python train.py --isotropic=false --patch_size=[2, 2] --projector_out=256 --optimizer="adamw" --epochs=149.9 --lr_schedule="cosine"
Rows from block 9, named by matrix and row number. Rows with one number belong to one neuron. Each number is 500 + 50 x the weight over its row's rms, rounded and kept within 0 to 999. All counts start at 0. Numbers have three digits each.
# fc1: MLP up (model.blocks.9.mlp.fc1.weight, 1024x256), inputs 32-63
# fc2: MLP down (model.blocks.9.mlp.fc2.weight, 256x1024, transposed), outputs 32-63
fc1.806:601544502512593472385468427486464574391529490546501509426589543579471415545533526519546426563497
fc2.806:569591415470405449518501446458470526443572475493468581490423486522537479495617535591513548506535
fc1.807:521458517576474483523625502485553527460536527472418524484535441527515446443530460488534481474605
fc2.807:539477420480555535532567538496617440401458467602442491478487517552490441583442482556421461568523
fc1.808:523462465497534439482523543572557504455492501596506505653641480536562560504440502463503455542541
fc2.808:507471548592493521511503529482579408542474473503434518428395532586422497522421554525467558471549
fc1.809:452429457471533501458541562495484468448448577536482426474496499652469492420524497487586571560575
fc2.809:588515405472433526568468531548438530540447537442469417450509554440430441399500494475488499503481
fc1.810:531478554466560474484501475517530602560588606478535413518441473535461430521504578556485509492486
fc2.810:481472436462505525517593456559549601507477507514461498534580537445535489556466448443439443635465
fc1.811:517463473481492476532442545578479598516509623412490501532598405585576476437467531504546491542565
fc2.811:526468534504470535549458531492544515484501554569514486522541541554583520556443492480439500516489
fc1.812:567450555546507483460551495484476545574567494503560568453425525487454482498509483559419491480469
fc2.812:488504465466581419528546557459409491474484530392476596461508534447516426439468483432552548469527
fc1.813:468510437484517496516526547602531489440538537479529487511407475499550409493498521512454412489559
fc2.813:398529497466458469494517466628506487473418548620521474502475551500541457485484484551501534488385
fc1.814:495508501491470483458486548514539477531504509550491422459465495431509478442529542525470426511514
fc2.814:538511423490562623536400519488507503515431596445450576526492552488493428566396548403479500534518
fc1.815:453520524573508415503600579501557377457468534446504438582533462520589550492490573507486464496509
fc2.815:625499503496467506464554440551595491488504436564538461610475484481523495539477422475402561517535
fc1.816:526452545481395504475498544459555483520601478539558401495501552437472507519520527540418483438484
fc2.816:470402460562423566502435550553616392496464568494517622548471489528587509515471352507456458476492
fc1.817:432477471487516533482459475504504522499496567581422478509328480460584509543490506480453518483456
fc2.817:547479408481540516541531594529559546460434561564451517503461496486447525549394493538453458541524
fc1.818:553500514530466524523471462443456444508461439448698554545490545443511498553523517489454533480559
fc2.818:546486484482526501548494524428492528488485558509506571582548529507579502538537524620385485481538
fc1.819:390538520531516423458488516522450454570546520557492500445532494544563503510511582558495520468512
fc2.819:489486496524524509494490433533413531497481456476478490510522493441465448555521565419568467537507
fc1.820:496592445527469525520532435503526409383548477556532504434506519566418531482524558622524470487449
fc2.820:551546529533446426467508558551480510471569427470485431433461414478500499522486480616492451527499
fc1.821:539542434512492572471385482531440429474513473564503505531493470504453501515479523480450396495446
fc2.821:450495544525494444487535584427486481535414478486536504520455497531521481529478565452536485391517
fc1.822:444470535491508461470544564494595495419520477511441543511531441549514500441541557497498554460539
fc2.822:505505521500506467555489589564459509547414583561586494496557568473449506431534570441562507472431
fc1.823:492531503474576504389521429510482471480480564534465468459527455480449490472617450501451491540529
fc2.823:530517436484514481515531508453478602453538511489428540569520464520598559478564545635414490553551
fc1.824:509510501529501500542503499491485483557458557482528537529437442441586480506452558531542481503617
fc2.824:438578475465502508553488457510545491481468569519521375443471517499416481479424497518502503508449
fc1.825:540450556490517538516549407433491585466457511436521517510474506497550638463501500510514551502528
fc2.825:545539549473432451490507423473572442505659510474475453480488505434576560488533484571428546560571
fc1.826:526502526456467478580569477483529458406500513634580592540505476475546544429417485460530472424525
fc2.826:485431497504458502525458533492544473551562513481406570538505516486626520569596481560396437577527
fc1.827:516495429500503564566415509565527435506494500622521537432581490478552445502499507583530512496502
fc2.827:498531578516526499568531581510498458441439583609568442503456510468571465504541513572526595437486
fc1.828:504441467488424471548483595576541509557523534525485546553542456550657505421450534500535539479508
fc2.828:553544524512528507433479516491439443495520462464450595540460484522516487474543521509498591475489
fc1.829:467497481521502433653606443463476439477439559550437464539438472517499471539520482545467531424486
fc2.829:610424519526470466445506512467494448456469518479441465553564506511444362440499570468556544504460
fc1.830:534378464555532437551531532521413506578517496439496442509518497546498421519500521502655507528433
fc2.830:502557417468534474490517393472438533509601552482537434494476500585460427467501562502538552457482
fc1.831:455528514562438573554463480513497391487427573507509634641505568429435551514449523488486526503492
fc2.831:512528462407468481585524480567504517496484487525510530560462472504508506477617538581525480568574
fc1.832:524548517447546490426483492429482504457499525541463459503490421552513558561474546465482562555418
fc2.832:530517514515510536442544543534476544591409477420458478504528447400412490492480485470521583592428
fc1.833:446463491574395524498571495520534404445454531451505462495546417543466422457444578527455509523482
fc2.833:508544490472555549512481607441491569548559455494466471415542549440514443452531521503508476565464
fc1.834:411483539519436535474468526531481609494490484405544498409491586557543467524536465536454495505598
fc2.834:456469459475491491482524472518613406483530550502489496551501536455396569509492460556437548522537
fc1.835:474451495399480509417478482522520573590460457565449542505554455465529554450447454525576439468601
fc2.835:466538456495538522503459558560394446522436456478478529517524570463394449513499589451566457538518
fc1.836:397471509448484483472541442447526426454544510556542520524422490493532537629561530521520584574485
fc2.836:596489506525542461533485421458513446507435531414483451496472537493448394427474459396529529466503
fc1.837:512468397474521535524609497443583537424532520469501453514529497536509499430585523599552459488466
fc2.837:535452464550453542573461506489539469550447594464488587523459488553565490493584414446463491462542
fc1.838:500416554556502484484529511435494538489600508398469442449491452482548531537458477545462518488524
fc2.838:455475551414506474538487447506472448499423506590495484479505557458491437434493521478585534511432
fc1.839:498541531533444494600495484538620511527542522411418462543601504584526505503621482503522484443644
fc2.839:436433351495490533459420526534575417564515552508498468501477589608452499560491528456449531515467
fc1.840:468504446486415602499523480451585453506534469567543561457485411520462639583581464501529566425468
fc2.840:546586431495478512545510475461530480505579442476463526554476455452580430517610434585436460560477
fc1.841:519448489567451497548561470533513555510535481503462452502437491448637534476451561523423512445495
fc2.841:543468499464514483512491487553559448485386557537502658538466415469621493544446417567421472524509
fc1.842:493513506447591467476471556411484500573563548549460598474540423584499573494385513522501560525468
fc2.842:466502469518605566508471484569551557462511450519538557466468492528643458565467369491485431507475
fc1.843:425443514474478515464462511515493544501488529482582527505570542519533475565538519534444515511451
fc2.843:472467451437476490516498453564600420531466475496492475475479521482373515501461483532397520548513
fc1.844:479503462444508476515494503574539466456544568508547525544524448516566596607473520578522547541450
fc2.844:581472560563514508565546500482473504453450492428458549489482549540461537469454441446564573437559
fc1.845:455500588535547436486593520558495467533479525514459514577633511565450504507470493502499493492498
fc2.845:506484428561592490588516550459538458441388506539433483482455517549473367518476465535482453544551
fc1.846:445469492575498531540509473492514521575541590550533531566510409435490576485538462528527433463468
fc2.846:622481548545441412483463418408544498487612518472495456531429533534543524555485514522427516516545
fc1.847:537538468495525518522557469516609534495517510494457527483458485494490540391582513492411518372504
fc2.847:550487448514399523538456415455519459511519563478481569563442461519547508516512516546523518460582
fc1.848:513471438530553430481502616452506527501456551432472494478447531537534500538478519511582571602427
fc2.848:518517512498568425510554518520507496583523462502525453495481514530484459555507433505636431493509
fc1.849:459497520511570468494589481451454508504353485406445417445459504556472459516549498579558475418476
fc2.849:464468511509471529500504553530475522597504588526482538496507454501443589545531574502495463475538
fc1.850:532499444549576548535485498563576518441526489549534464635430492422513488512528387516524492484485
fc2.850:448582517483479534519438455585432534492529537521563445518550475426487540488592547444523479501417
fc1.851:586629538503489511508404512551542501476554509554459544486450412429556547498515497560481452557472
fc2.851:533539461503483468473542417581498530624481566479497581534504509474487509545569564473453487481546
fc1.852:550474554511469496493526489548451490458423458475392522409436468528447533437523537507424449451560
fc2.852:524445520468480474485528427463517476512504535498519534556516593448481537488457418545485509476527
fc1.853:497509570501514440484538527542465545535505471485490573505598458541468637563496484527492532510509
fc2.853:445467581502456440524470477488494437479419553559569452509406629491463529442543536486533577463504
fc1.854:516506462461513511547407475463531465553569484615492523546531517521441460486535491458518470465514
fc2.854:455600404447460492506500477501462484434417555435476507440499491445529475448556507571548517462451
fc1.855:545556531450497559468411416470521496436491454540528425559499495487445630433470443501460489541567
fc2.855:493520591463493533530476556470469533473467500562574474542513487531521508520421586390469647393497
fc1.856:478521486482498565516504481496542475532498540529539476560544511339586552500492449549406476455492
fc2.856:593587474440541507482532455489551493550535436425522415494495552476463567404543503483525542552552
fc1.857:501593464486448532498511492587568455511555404519547480516451518534497535440430471484593468486645
fc2.857:484458526476507461523537471615456486607540636423484583487469562569430534454507518520459533460526
fc1.858:536410484484550483567527494587460570500542570337516530515548602585538539466513402603552606536553
fc2.858:474422484568523453453451495466479411530507530479534421489567547513451406554515503434455509513422
fc1.859:438538534493492235534573611514450513477525538488504554419501442567523393390502509489483457504503
fc2.859:544430618546536457518488484497556474567543497527505503674512515513517457511503428454574557516532
fc1.860:489434474479444536610531490544523444502551491569528524475388630460498526489527496447404471566524
fc2.860:525507492469421503455552507465495477504536511459558493492609502507588547611523520525478471439472
fc1.861:538399499522560481533577538425475402515512543452589578485451439430544418512481556509523450476381
fc2.861:483563439508490456557499504474535467579504566534510456426522648437458448510508443497504513458396
fc1.862:486484474517517540505376471539541542556553491490500538535559413470486516538553476486449418458472
fc2.862:542520474445524495453542473560517536583470496416536542507516617494437616418527561487525515506541
fc1.863:550485434500416514465460591522569534532529487424499520468456460506549561483510457566491539471591
fc2.863:454485457521466545485438545520467532490469498538477468580461362527565493577436480515348518486457
fc1.864:536482531381457485447543427549447560451505595470520488562531486430477522495532443582411449492536
fc2.864:490555542476506514467509498516499508488582495551499421491491509471342540433446525576497544462468
fc1.865:521465443485552447592565524516475609435512398502525498443385492460494584539548465506503463467515
fc2.865:523509553507567617443453526458496501422408490436557454536468450531511452502466543461537558459485
fc1.866:521493568529557414425530456507459476480531516547481563568478425518519571547451511538461513530456
fc2.866:564527497535600499453499507485538544462471522562500486605590445421453507495436500489531432473509
fc1.867:529480425466497555514440460453650479534487453530498431525448472465528520602438556519499525434453
fc2.867:553503538545521438569535511438384493518536479450479550451519588586411446413500583499583557364499
fc1.868:561562446541520439513450546574510484557497468554493488515480472453419470541529476574454450460440
fc2.868:560510447532441504506457469446554496541591594495556560523503492459497566420478483454437460459500
fc1.869:475512520505550511487507528567578510614570475475521482545548444583501473451470492508502483418511
fc2.869:466530504492574459495576522526525495517423478460469474549500437518416495436510596499557506554533
fc1.870:478478444475501528528494560544506521561454478419541524592594478452437495533459460537460625409435
fc2.870:526499491449526504519493445532499558560525485446442488512512429541494541544411505468531458551630
fc1.871:519446482567465541550469529516498556486464445471561512576531497395502554512492455519434331420463
fc2.871:465571473491550505460474587491480547489596459487536437492444509487462528521541538558522499532403
fc1.872:413560463568475500529570424413576490392459512446481450533501560442566576416549558492364476464436
fc2.872:499497474458445489426465521502575508494611544527443520505505459510491528498603533568527339519539
fc1.873:523504532493531522540521458429442493496531545489473577494495451542471538450489548485478449487518
fc2.873:506612535505467455504535557501491508555579444427562562527523556458465518446580496511593520431470
fc1.874:532515472445550390518546510433496449507549428537550523557512504446494516577546510545521570490412
fc2.874:641513459496461550486558468482560547468510500497470462519509535428508453474440450450476560489560
fc1.875:515594496515524506462486448528539522412469491550445487475541540525527491486489478511514490485472
fc2.875:598550443475509483517471486370478557445521569484496533545505457530636421498563475631473538474536
fc1.876:479466561425530493509465517453431481564530542476504451544593466545488487456484481506466541519491
fc2.876:397461500545532498478459530517465458423418607532502540532598430551493510615485459579510501476460
fc1.877:535400447498566478498518641504500521376526492543452424542464455517534492505601474564408474528540
fc2.877:514460587474493546565573556450470563477400504418519553506468531489503477522409444527457584446566
fc1.878:574550488499447500550485570553467515544532506452444539513460468509561551570503464488591517484440
fc2.878:474490534493457509433592527507529529571490521505506527492477561496484515497441459501575527412471
fc1.879:471537489534447551471444494531549516499511445515515464542479439454410468566467473536432527568420
fc2.879:525462524552421567589450593471548433497491413482548504465434494575435483551446482397516591510470
fc1.880:435533432578510513538540582422503492430416564532516494460479491498486439450589481565523397481525
fc2.880:543494469596487517499454515486479585503509501485470564558434590484492414529497399566416509518454
fc1.881:526550538477456404519450563538527472448532400446490576529514499488490549546529538545559505502448
fc2.881:674506426520489444541535416488554651543451482507474421516558471467440467501414455421509450469521
fc1.882:590499452478441540628485416483531453508551483558456592497558523504552535529620420484530470494522
fc2.882:539516455499434480474477589564526532574492548448469517542496485515567453559558499456472417608524
fc1.883:469435493466490476562499554439484378424497472536527524548534544483497479449488558499558433537646
fc2.883:451535442508499488592528470590491409481438495555499424433480518555473449451523458520475518446458
fc1.884:568512485521541459430466506550431504503577425592433382528484534495463424445453496507485511523488
fc2.884:458506469522576558458536473504633496511590539478488541539507430558525579549425490612389488511584
fc1.885:528493534482500549516556482564535575522474573464421488479513408491451494538551467517420475462492
fc2.885:537545465449506554440565503532522557489523430561541428547496496497425584456498527567525557491503
fc1.886:524344458493509338570606540546452543573504508435441484478505530635570507420501559511515528512496
fc2.886:413528535464532411492504545512436613500571488549588472491512440525520485455540643396589544442516
fc1.887:451528503525565507469443473508545497553497578497574588491498386555488468511513522516449513465490
fc2.887:430525412530477512529447421581519411459430600497449469536430451577428493478526563514536488469557
fc1.888:502482496435512496523483448552551554484467553513460457624642490542532512538502468461527474505546
fc2.888:517530506519436505504584583454387566525437459435513525504474471496487434476457473568548555516534
fc1.889:459513542508432486403451438486412504487527506523528589506483573489455455459441473532379525440469
fc2.889:551485453520520488472531490470553474469558548534445486533520442480519344549564465589510406534511
fc1.890:479467488453469532455635547460536491536508521485609479525549545414497467415449475586474526297549
fc2.890:402432522545493541525405572481499451501526560482415521497472544483419464542535547457532486661511
fc1.891:528546479554396560492448440535501384482538472512525679537469503466465609494508512495469502463413
fc2.891:534505464474463429561517495543526497557520459473479624556475477513578494558631488592469397579578
fc1.892:447365497470517521546582492552525488511585459470441491495484513586523625527501517446512524415454
fc2.892:506498491546479520471435501462461472542550499436400542535521439436498420535533504482513488613493
fc1.893:634430465460587530554515640471499463445449530506511428576564401474482518496522599593538593570513
fc2.893:528468533413520685533499533527618607461442551575515447495603437532596568559472555478404429479578
fc1.894:444514508503519530481450485526473558515526545587540515570513543442487530438507503477369483458522
fc2.894:540507484438507502518541453493592472557589487464601463493499499538514580579556521533478461473560
fc1.895:537521475484506524530426452565453457471459522496507525599517579534486489415565520449457524593451
fc2.895:404521517479503565472521513439453462487504549530470462532561563575595453588511548574422574477544
fc1.896:566500435525498396477444569477462489455503413520473496435509490509452395490564477526573447470528
fc2.896:629503463472515514552505454546601491594615572488431570612490557444535459534501481504413515553550
fc1.897:531550493449533485447529561535515488532497498494532520511497555423455497581591575476395452441462
fc2.897:488472433489414478536530510532424461470491490397440518480427575518502403447477417456513520511511
fc1.898:461597496394544548433395382574473470502477518505517490523473587470591497509491562475466390435520
fc2.898:495549469434523462442550588538504614473416436579478459498525467412529559404547599489572474539449
fc1.899:457479529561479554554544506505573607554562530416487579511583542562404514468465522592476491405549
fc2.899:426384463525557553455501481521423468599423529512481526516602527522445519487500537393549467562492
fc1.900:501425440462541538462500397457562537457395590500464478514463455488489497458419521561458528443445
fc2.900:473511516472525595443524434459558402597508424488548489482498558482477489469456498461477449495499
fc1.901:524552518519446502629452459483543442502557510558446614496440583577570543487511530553588517580466
fc2.901:566516442366516470449591471601554558542518470524491491564531501555564574496476553500467570501592
fc1.902:605440549537566546414418524551422557541506523565481536524433500574477493529437466548397534531531
fc2.902:529444527474444525567590494470579500564578525497479527515467652612464496449456496508490571454591
fc1.903:465428539573452520471428508534384581497505486453610468611544562504503480463431559464516543553495
fc2.903:500473542511490532506529519553587475481499584509599491544610490608482538533455486436494494420526
fc1.904:525514518493514414480473471563381539458471502551463459466523379493533437504510446501483497531510
fc2.904:545515440509481532559443552413536451517487487485461554582451446545588499476572507580464527508562
fc1.905:542563481454451561548381497442516478491570513389524446511493489488472489571503504579607468479491
fc2.905:490453519462446408504451410483457540414449524595515542501448468550516548474560563565539504491574
fc1.906:450472510554457562484471342476632516504518561529485527549487511484558576507511561545308520525471
fc2.906:479549482472561470566575476478438512496595504456477446463512548506515503506569569567608501489565
fc1.907:412455547431538430502535513374432506505442544522431480482534520576507478461449524506538521495497
fc2.907:496445489547487507534486520528558544634614476407515554509486508540434449624454484457422550538515
fc1.908:585428489483476455506600517393444478485551476489497431487546638488529432502545556482528439533488
fc2.908:515512510473477525449463514597495541475460511496532531514525447583488560402509526580562439364562
fc1.909:481482545559487443526522451442475518399454452450509494561505543550533505449518537599490393498453
fc2.909:577508498557528461502553534497566460499538517486472582452549427541584462611492380519446451437512
fc1.910:418516605469571507497502476541561456521465512574473453427366502540496486502469562521492554534511
fc2.910:397420420520493491533462459567480376417479556513440484468436483568419547559516483515446515518509
fc1.911:467390534486520469512616549489482496596495552484509505538538511394475487471453521471514613482512
fc2.911:522445515454537484478482596481520466521512585431455522495504580509465450519460508456515495572516
fc1.912:527451548480488484628517495484505525596449464544477421455547466596480517480485539496497493469448
fc2.912:483537499509543554470495417495511472489487506526511414519563453542398491413429524495515535490543
fc1.913:518448505530498471564494516511474522529504488443495470567433493466510462462483450570540548495536
fc2.913:587535559504492479530508494438451564427557467493563476580538486412613418461583430552588530508516
fc1.914:622553464569495445437397547640447589521486513458461495465464509550541586500480502492503449469540
fc2.914:426406487499553544541516533527506413602391624575429536494480491488497533555448529482480533562506
fc1.915:410424501440514538542419559420568549517533413559537475489477511446615550578517453463466453470565
fc2.915:493516457501574465471494554514467494535469600459596564503517538580543510564587501463521462462487
fc1.916:454458486479495552491506508475519549418475498500451461473549492552571497538596466537528394493572
fc2.916:534583529427501468553585542526504568382549563541541491519503503489539517520529608515458530487587
fc1.917:494511476524518501480532530521625568435644498520476543510528480446516538511589581569515458492534
fc2.917:484556542420541403493554449579435519478389483484551443400506573414536401448570514477526442502447
fc1.918:507500568489504413491506535479537460526453437552454563478488500504473489491508607548493518610593
fc2.918:554583467517530506504499469492593446496507444543559397536506422567456540442440583457488461386557
fc1.919:488584539419508560529547377537606435472412656499578419579484414428489531512568464574445563513509
fc2.919:509517521475372570473532487556413560547551494537486466514470530478480476499567500548429525569489
fc1.920:525572533590495500429407496476468497559428458507544591493524572465474488526510479483482430542446
fc2.920:533485528569561614476459595553479488415405509575523519514482418513532516445549470561514505554472
fc1.921:542558423490497513542505547408510436486435483473531531476488461496505491572466451469641581568469
fc2.921:509470527461365478461496498505444541542493481593484456537455468562570583447607570502514499432567
fc1.922:518467430520497407518542444466510507432556563433385537492436570580535509567550526478475491547510
fc2.922:479560539467570498537504528507476463435490549475507503497568491438520524490599515541545455478509
fc1.923:557461502447535449472496524547507542589502511472474452512516512501468436490563530472537516413527
fc2.923:510546389434490497496522369479504505556563472416514530466492548606409483515524623453485498540495
fc1.924:481400442449516468490490641500525396418518543482514319492498479553548619444562568523548536523488
fc2.924:528487450565543572424427469575461504540447489511475498477549450504457495408523486457491484583510
fc1.925:535483500492518478505489576523515502436342531563481443451460406540440420469470564524521480451510
fc2.925:447509420488461484509555425471469482540491517551413531486518585418601553449577493544505488467568
fc1.926:469440510553538483528565526560537436455553500434448363516542490515503501494524541520487539418504
fc2.926:544491537545459626537398614451486447478444516572512503594597487554546411485581565587576440479532
fc1.927:523473419448508487503511555392517537554448416495514452515512541543477483472487498563493519488489
fc2.927:542485520459425460526586473487598523546555479505556502532486559416505436494519482438548496562508
fc1.928:515454460571529506504451469497432542565607502492541521498679541552418559459518456521475482493517
fc2.928:452480543515524498519536529514493464580471521500560555483494584482457481521455423491535548537429
fc1.929:589476507460518488340519449492553486446538516465507424452465435498479540446480593595478568433445
fc2.929:438481535573419452586481489434396454397426523545481534495447478487522463501519501471585565529499
fc1.930:465552539460541500442444524490404397463531534610516592482490507556444485460465576505491490545454
fc2.930:636577505382474433482483521548524509486417482448422466484518491377491386442509484539612478519529
fc1.931:502518445534501503473436469517614483425531517530562530544479509464566474475483525517516450388474
fc2.931:410474494480489495481563590496549541567562464511462547559541486512489590508580565519579406489519
fc1.932:539539527483529515383545456527464480453447508532596528428574477427510506540543465492452436396467
fc2.932:613571465525472480568506546377592471433533569491483495581468469490587467481583427630470528508563
fc1.933:500534529475439496505512452391531442474523479411450533452500462505527524582451476504467540553612
fc2.933:490504466476501455568548516393545484498529471539512428406540593535445446524449478504561480433417
fc1.934:488495488531578500473533565410514441445425523570515492429402481510461445432449519591474577559484
fc2.934:558539471510555503502540474513485527441511450502423540482519492443567470464497405474516461469535
fc1.935:473480465484446548598501486425484532498609576422497535535534502489456404449497449533528493442473
fc2.935:574534516557631548504471494486514543546584482479471426429481531494442443466505497403433565532487
fc1.936:462492510553479502423599503401541527500520507402458500503494473535462526435504402545499470517526
fc2.936:460469547541599542556564492438496442487477514500455474487505521535507380545553471556519484515481
fc1.937:520433452567500542504496533585520528559502553526521485555482473429501484620468533622488554420489
fc2.937:513618458488486486505561507549555464530582455435427481437453572441500408524530423568453465539422
fc1.938:525530510467476557514402442508489604546557480480548540527533421464548582515447449468564521491610
fc2.938:509506514429573541422552543499466516492443492434558536520509568573452538480515538486497579470485
fc1.939:515488515486587505568528552488554425439576476513428584454566510502473419537587471479541401503492
fc2.939:628514510521526505533499559472472506493580485565538505615546534467609483518552503550505522468508
fc1.940:441511510531504482480609551451424523523519563411515532552479540434532537554527494497549533515491
fc2.940:432488480436464530548495491516503505558487468502444499411472590422587497460515465507507485481481
fc1.941:557537559473506499591453495494507441519583491466500528376486420501482521479551502550496510471521
fc2.941:490578390518528450550482482440509427404486576527439501500511494429587471489551450586518511474477
fc1.942:455515487546487481496488531523433527571577437534528482524571577518512395515417484497528388454491
fc2.942:495425555538488517497530519511428516511463525478539547531530500517500459442470502399526563544498
fc1.943:598456503514460448519440524413442667538527389488405562465526533597542452541484500485612563580572
fc2.943:484484470461574524482526584558543467519424493525466421471532390590470507564492571467545478499540
fc1.944:463432558482511501491487526576508484539551533371524547553560498536495495474530536495416412474472
fc2.944:428467569550532567527576512534525446564499490454518532498463570481451553464527462529485486525478
fc1.945:449405508516520511498549568420523478485463481485545485527542502424538505455501479503432527502503
fc2.945:429455480447521559528489506497562506603516548539522471464566610526473553608526453510495477505566
fc1.946:548479486495488335512541492488433475529395430430465521438470468499492416386506630476573493501508
fc2.946:553575493475562468586505477557525414532454503468466552543399488528517485517548522557481535520593
fc1.947:492499433536502466629533537435588531574470477414425473460540449551571520460555467520594446443537
fc2.947:479504415468612584506527522558503476609436525485480488551526466523555503531558517566484432521552
fc1.948:484536469488393542542477474413541427480466493530494542432538566449507534524470492501469479415547
fc2.948:497495501447508405572623464498461651412542520513497406445517494517489457466518564490549470569502
fc1.949:446468452566540420545519486417438457500498427550461465504403536492489539528451522552582494479464
fc2.949:541405583546475403535532476489557399500440502497390548513486473458429446482466502539462420516583
fc1.950:538497528512502441390480454388432517425493395490547527497498473611395488481540525540484511539514
fc2.950:445439501498474457510516523470492494452512542461431418482508498534517459553511496486502537577493
fc1.951:399496475516541532550398511456533607423672538503542578501550546567507480582560381530505466472508
fc2.951:471590422522475489485500455570584451492432516555477403569471490476416486481572543518541470486544
fc1.952:586510484495510479590491499512545480491532457492465548496504499458471435503589449582505493441596
fc2.952:552538566445473497558477458436485553421442440466529437519549448435477494457459510515500430496484
fc1.953:410473446449590519496465483511526499498510586428517481526608431622422567639493491580479541480425
fc2.953:494483494526477506552478428516549532465423447477489466531501549588458531516369566418513513438595
fc1.954:480402559463499506494519473461483537453585622525579509557557498504547504474496464471527496548479
fc2.954:524434520439455542533504561467540541494549416516532530542500475562538603552406447575404540491530
fc1.955:493548475517403561480433455518442547553475487531487518449543469471477472480517398494392500489512
fc2.955:481483527434555520505555445438529474442515407481558404484486473520486533506461536545469538491544
fc1.956:494568507536397485454431547480565563591516396447468523505560487514477524615446491572524472525483
fc2.956:507496580447529553459494544517436549492537394480600411514517410590458472485580594432507505427430
fc1.957:522535563560479568434462501400493530510536577362560501518560504416511471464557449488408437542492
fc2.957:575462499473497526504554534516584519493532501493497587559510521444571599535414413547410548501599
fc1.958:493390384521598417594613397469383542408471562555510423469498489503512465521566439517456575454421
fc2.958:443468572511531419484513556555545474442506487510546512601477417526380466418492548472469563494497
fc1.959:485477466419550372577502530588490513482560654437540439586507467524468491487547528560550553419484
fc2.959:528474528541455485470493519548481495607482404448498485614429520511490483506495432523536432464484
fc1.960:507528467516492495478443645466522390397456513449432468482500542566533455448603474492481516508610
fc2.960:548407479506407533513476430542542418579468456457484606546479625509478492367553456511463489440479
fc1.961:462499532519474440416454518591526465601454410526415541529518519551496453589480574470505548471533
fc2.961:432482480471484477527465493482451490465486522547461473436519541490468554448495555518498519414449
fc1.962:483534498505461503483513440535547442497470453616557493492455597423436513456472469484540441468550
fc2.962:476521491496435517536449519548529437548521512550496486477546573494444507521498478557458521423484
fc1.963:480473512554427453564512483518461553516567442427523477538501444472495459508472526426628411457431
fc2.963:413419545500669479507537490483450497545521580392459459566502502473444395494539405463604529611470
fc1.964:470492375464479567446436557575466564509526520434555469591592437556450585523463475547537543468391
fc2.964:480417474551479490472457546561470592486420506535443432474591500517557467552411550436495460493510
fc1.965:417581520538604448530528549589477465524535552523437460512461439600460537526487539519561545561479
fc2.965:525491537528561494552406528510445531501479480474484506479467443429455479433591455476531543646451
fc1.966:461522461522462505543492465490540523462513463512514466393429604532541500563476427542573452442549
fc2.966:557501525515509522524536515488461477591556513468420596474514494553538527553481412501553492523503
fc1.967:491515455433507503520531516559492501423408568563493450473526484581495493422531480481614472467471
fc2.967:461533420492468490588581471497475499548462433515497575510509561456473503437501490479533524512493
fc1.968:482424493444534406599613458463330528532509466496493423472508478501473430540531523518537526492538
fc2.968:507535522473555479460469582494515544476509504513552478596565484511460446444472505528572454478514
fc1.969:475499531462527497485585503590523473455543511500498439595453493433539465509535467491427503517548
fc2.969:432571500468417530508529509570500557462527465469573470473487549466598502508467462591500438489470
fc1.970:578521545479497520460422477530420509489461421517526497645541531503502559501545463502554474478544
fc2.970:414459576555538530454485596533414455449464510446470473451485494569464472545531566497500572502444
fc1.971:484453533448470535534530477440525476494494621474499468566527580448545520472514527555510488428536
fc2.971:431531476443528508548458585517468545486563648474525355436462476473476392501549486445428556498480
fc1.972:522426499486538460501540494573424517542553497553479515498474473515520502440466541464497523490493
fc2.972:564481391521444475562499441458474496605576498482446558467550663501559433565520493470448513522552
fc1.973:483544442480487461464461463517534497429529488532318388396510552546522502445543472522485474488537
fc2.973:589580424410445465587527515445443530452511515492446605517524447460604443499602534608533547496575
fc1.974:516467504535549475484516538501464482479448591504470599490524469534502455519524524540509516497561
fc2.974:537529460539588511581453493440567484472480539520508529499454511475497450500496459587507490525430
fc1.975:491573538447500493461509499546430574572543399487528514543524499496462526497513409499469508582517
fc2.975:476458474471555507539532523366578479573564486421410551513510534530472555541517514508534458497572
fc1.976:464493467535528399520477491439464527383552519477419472419477451648570526485498442492597475601598
fc2.976:567543456453507492447458430530536523495638469493462476458567464566507486465469480529413544568529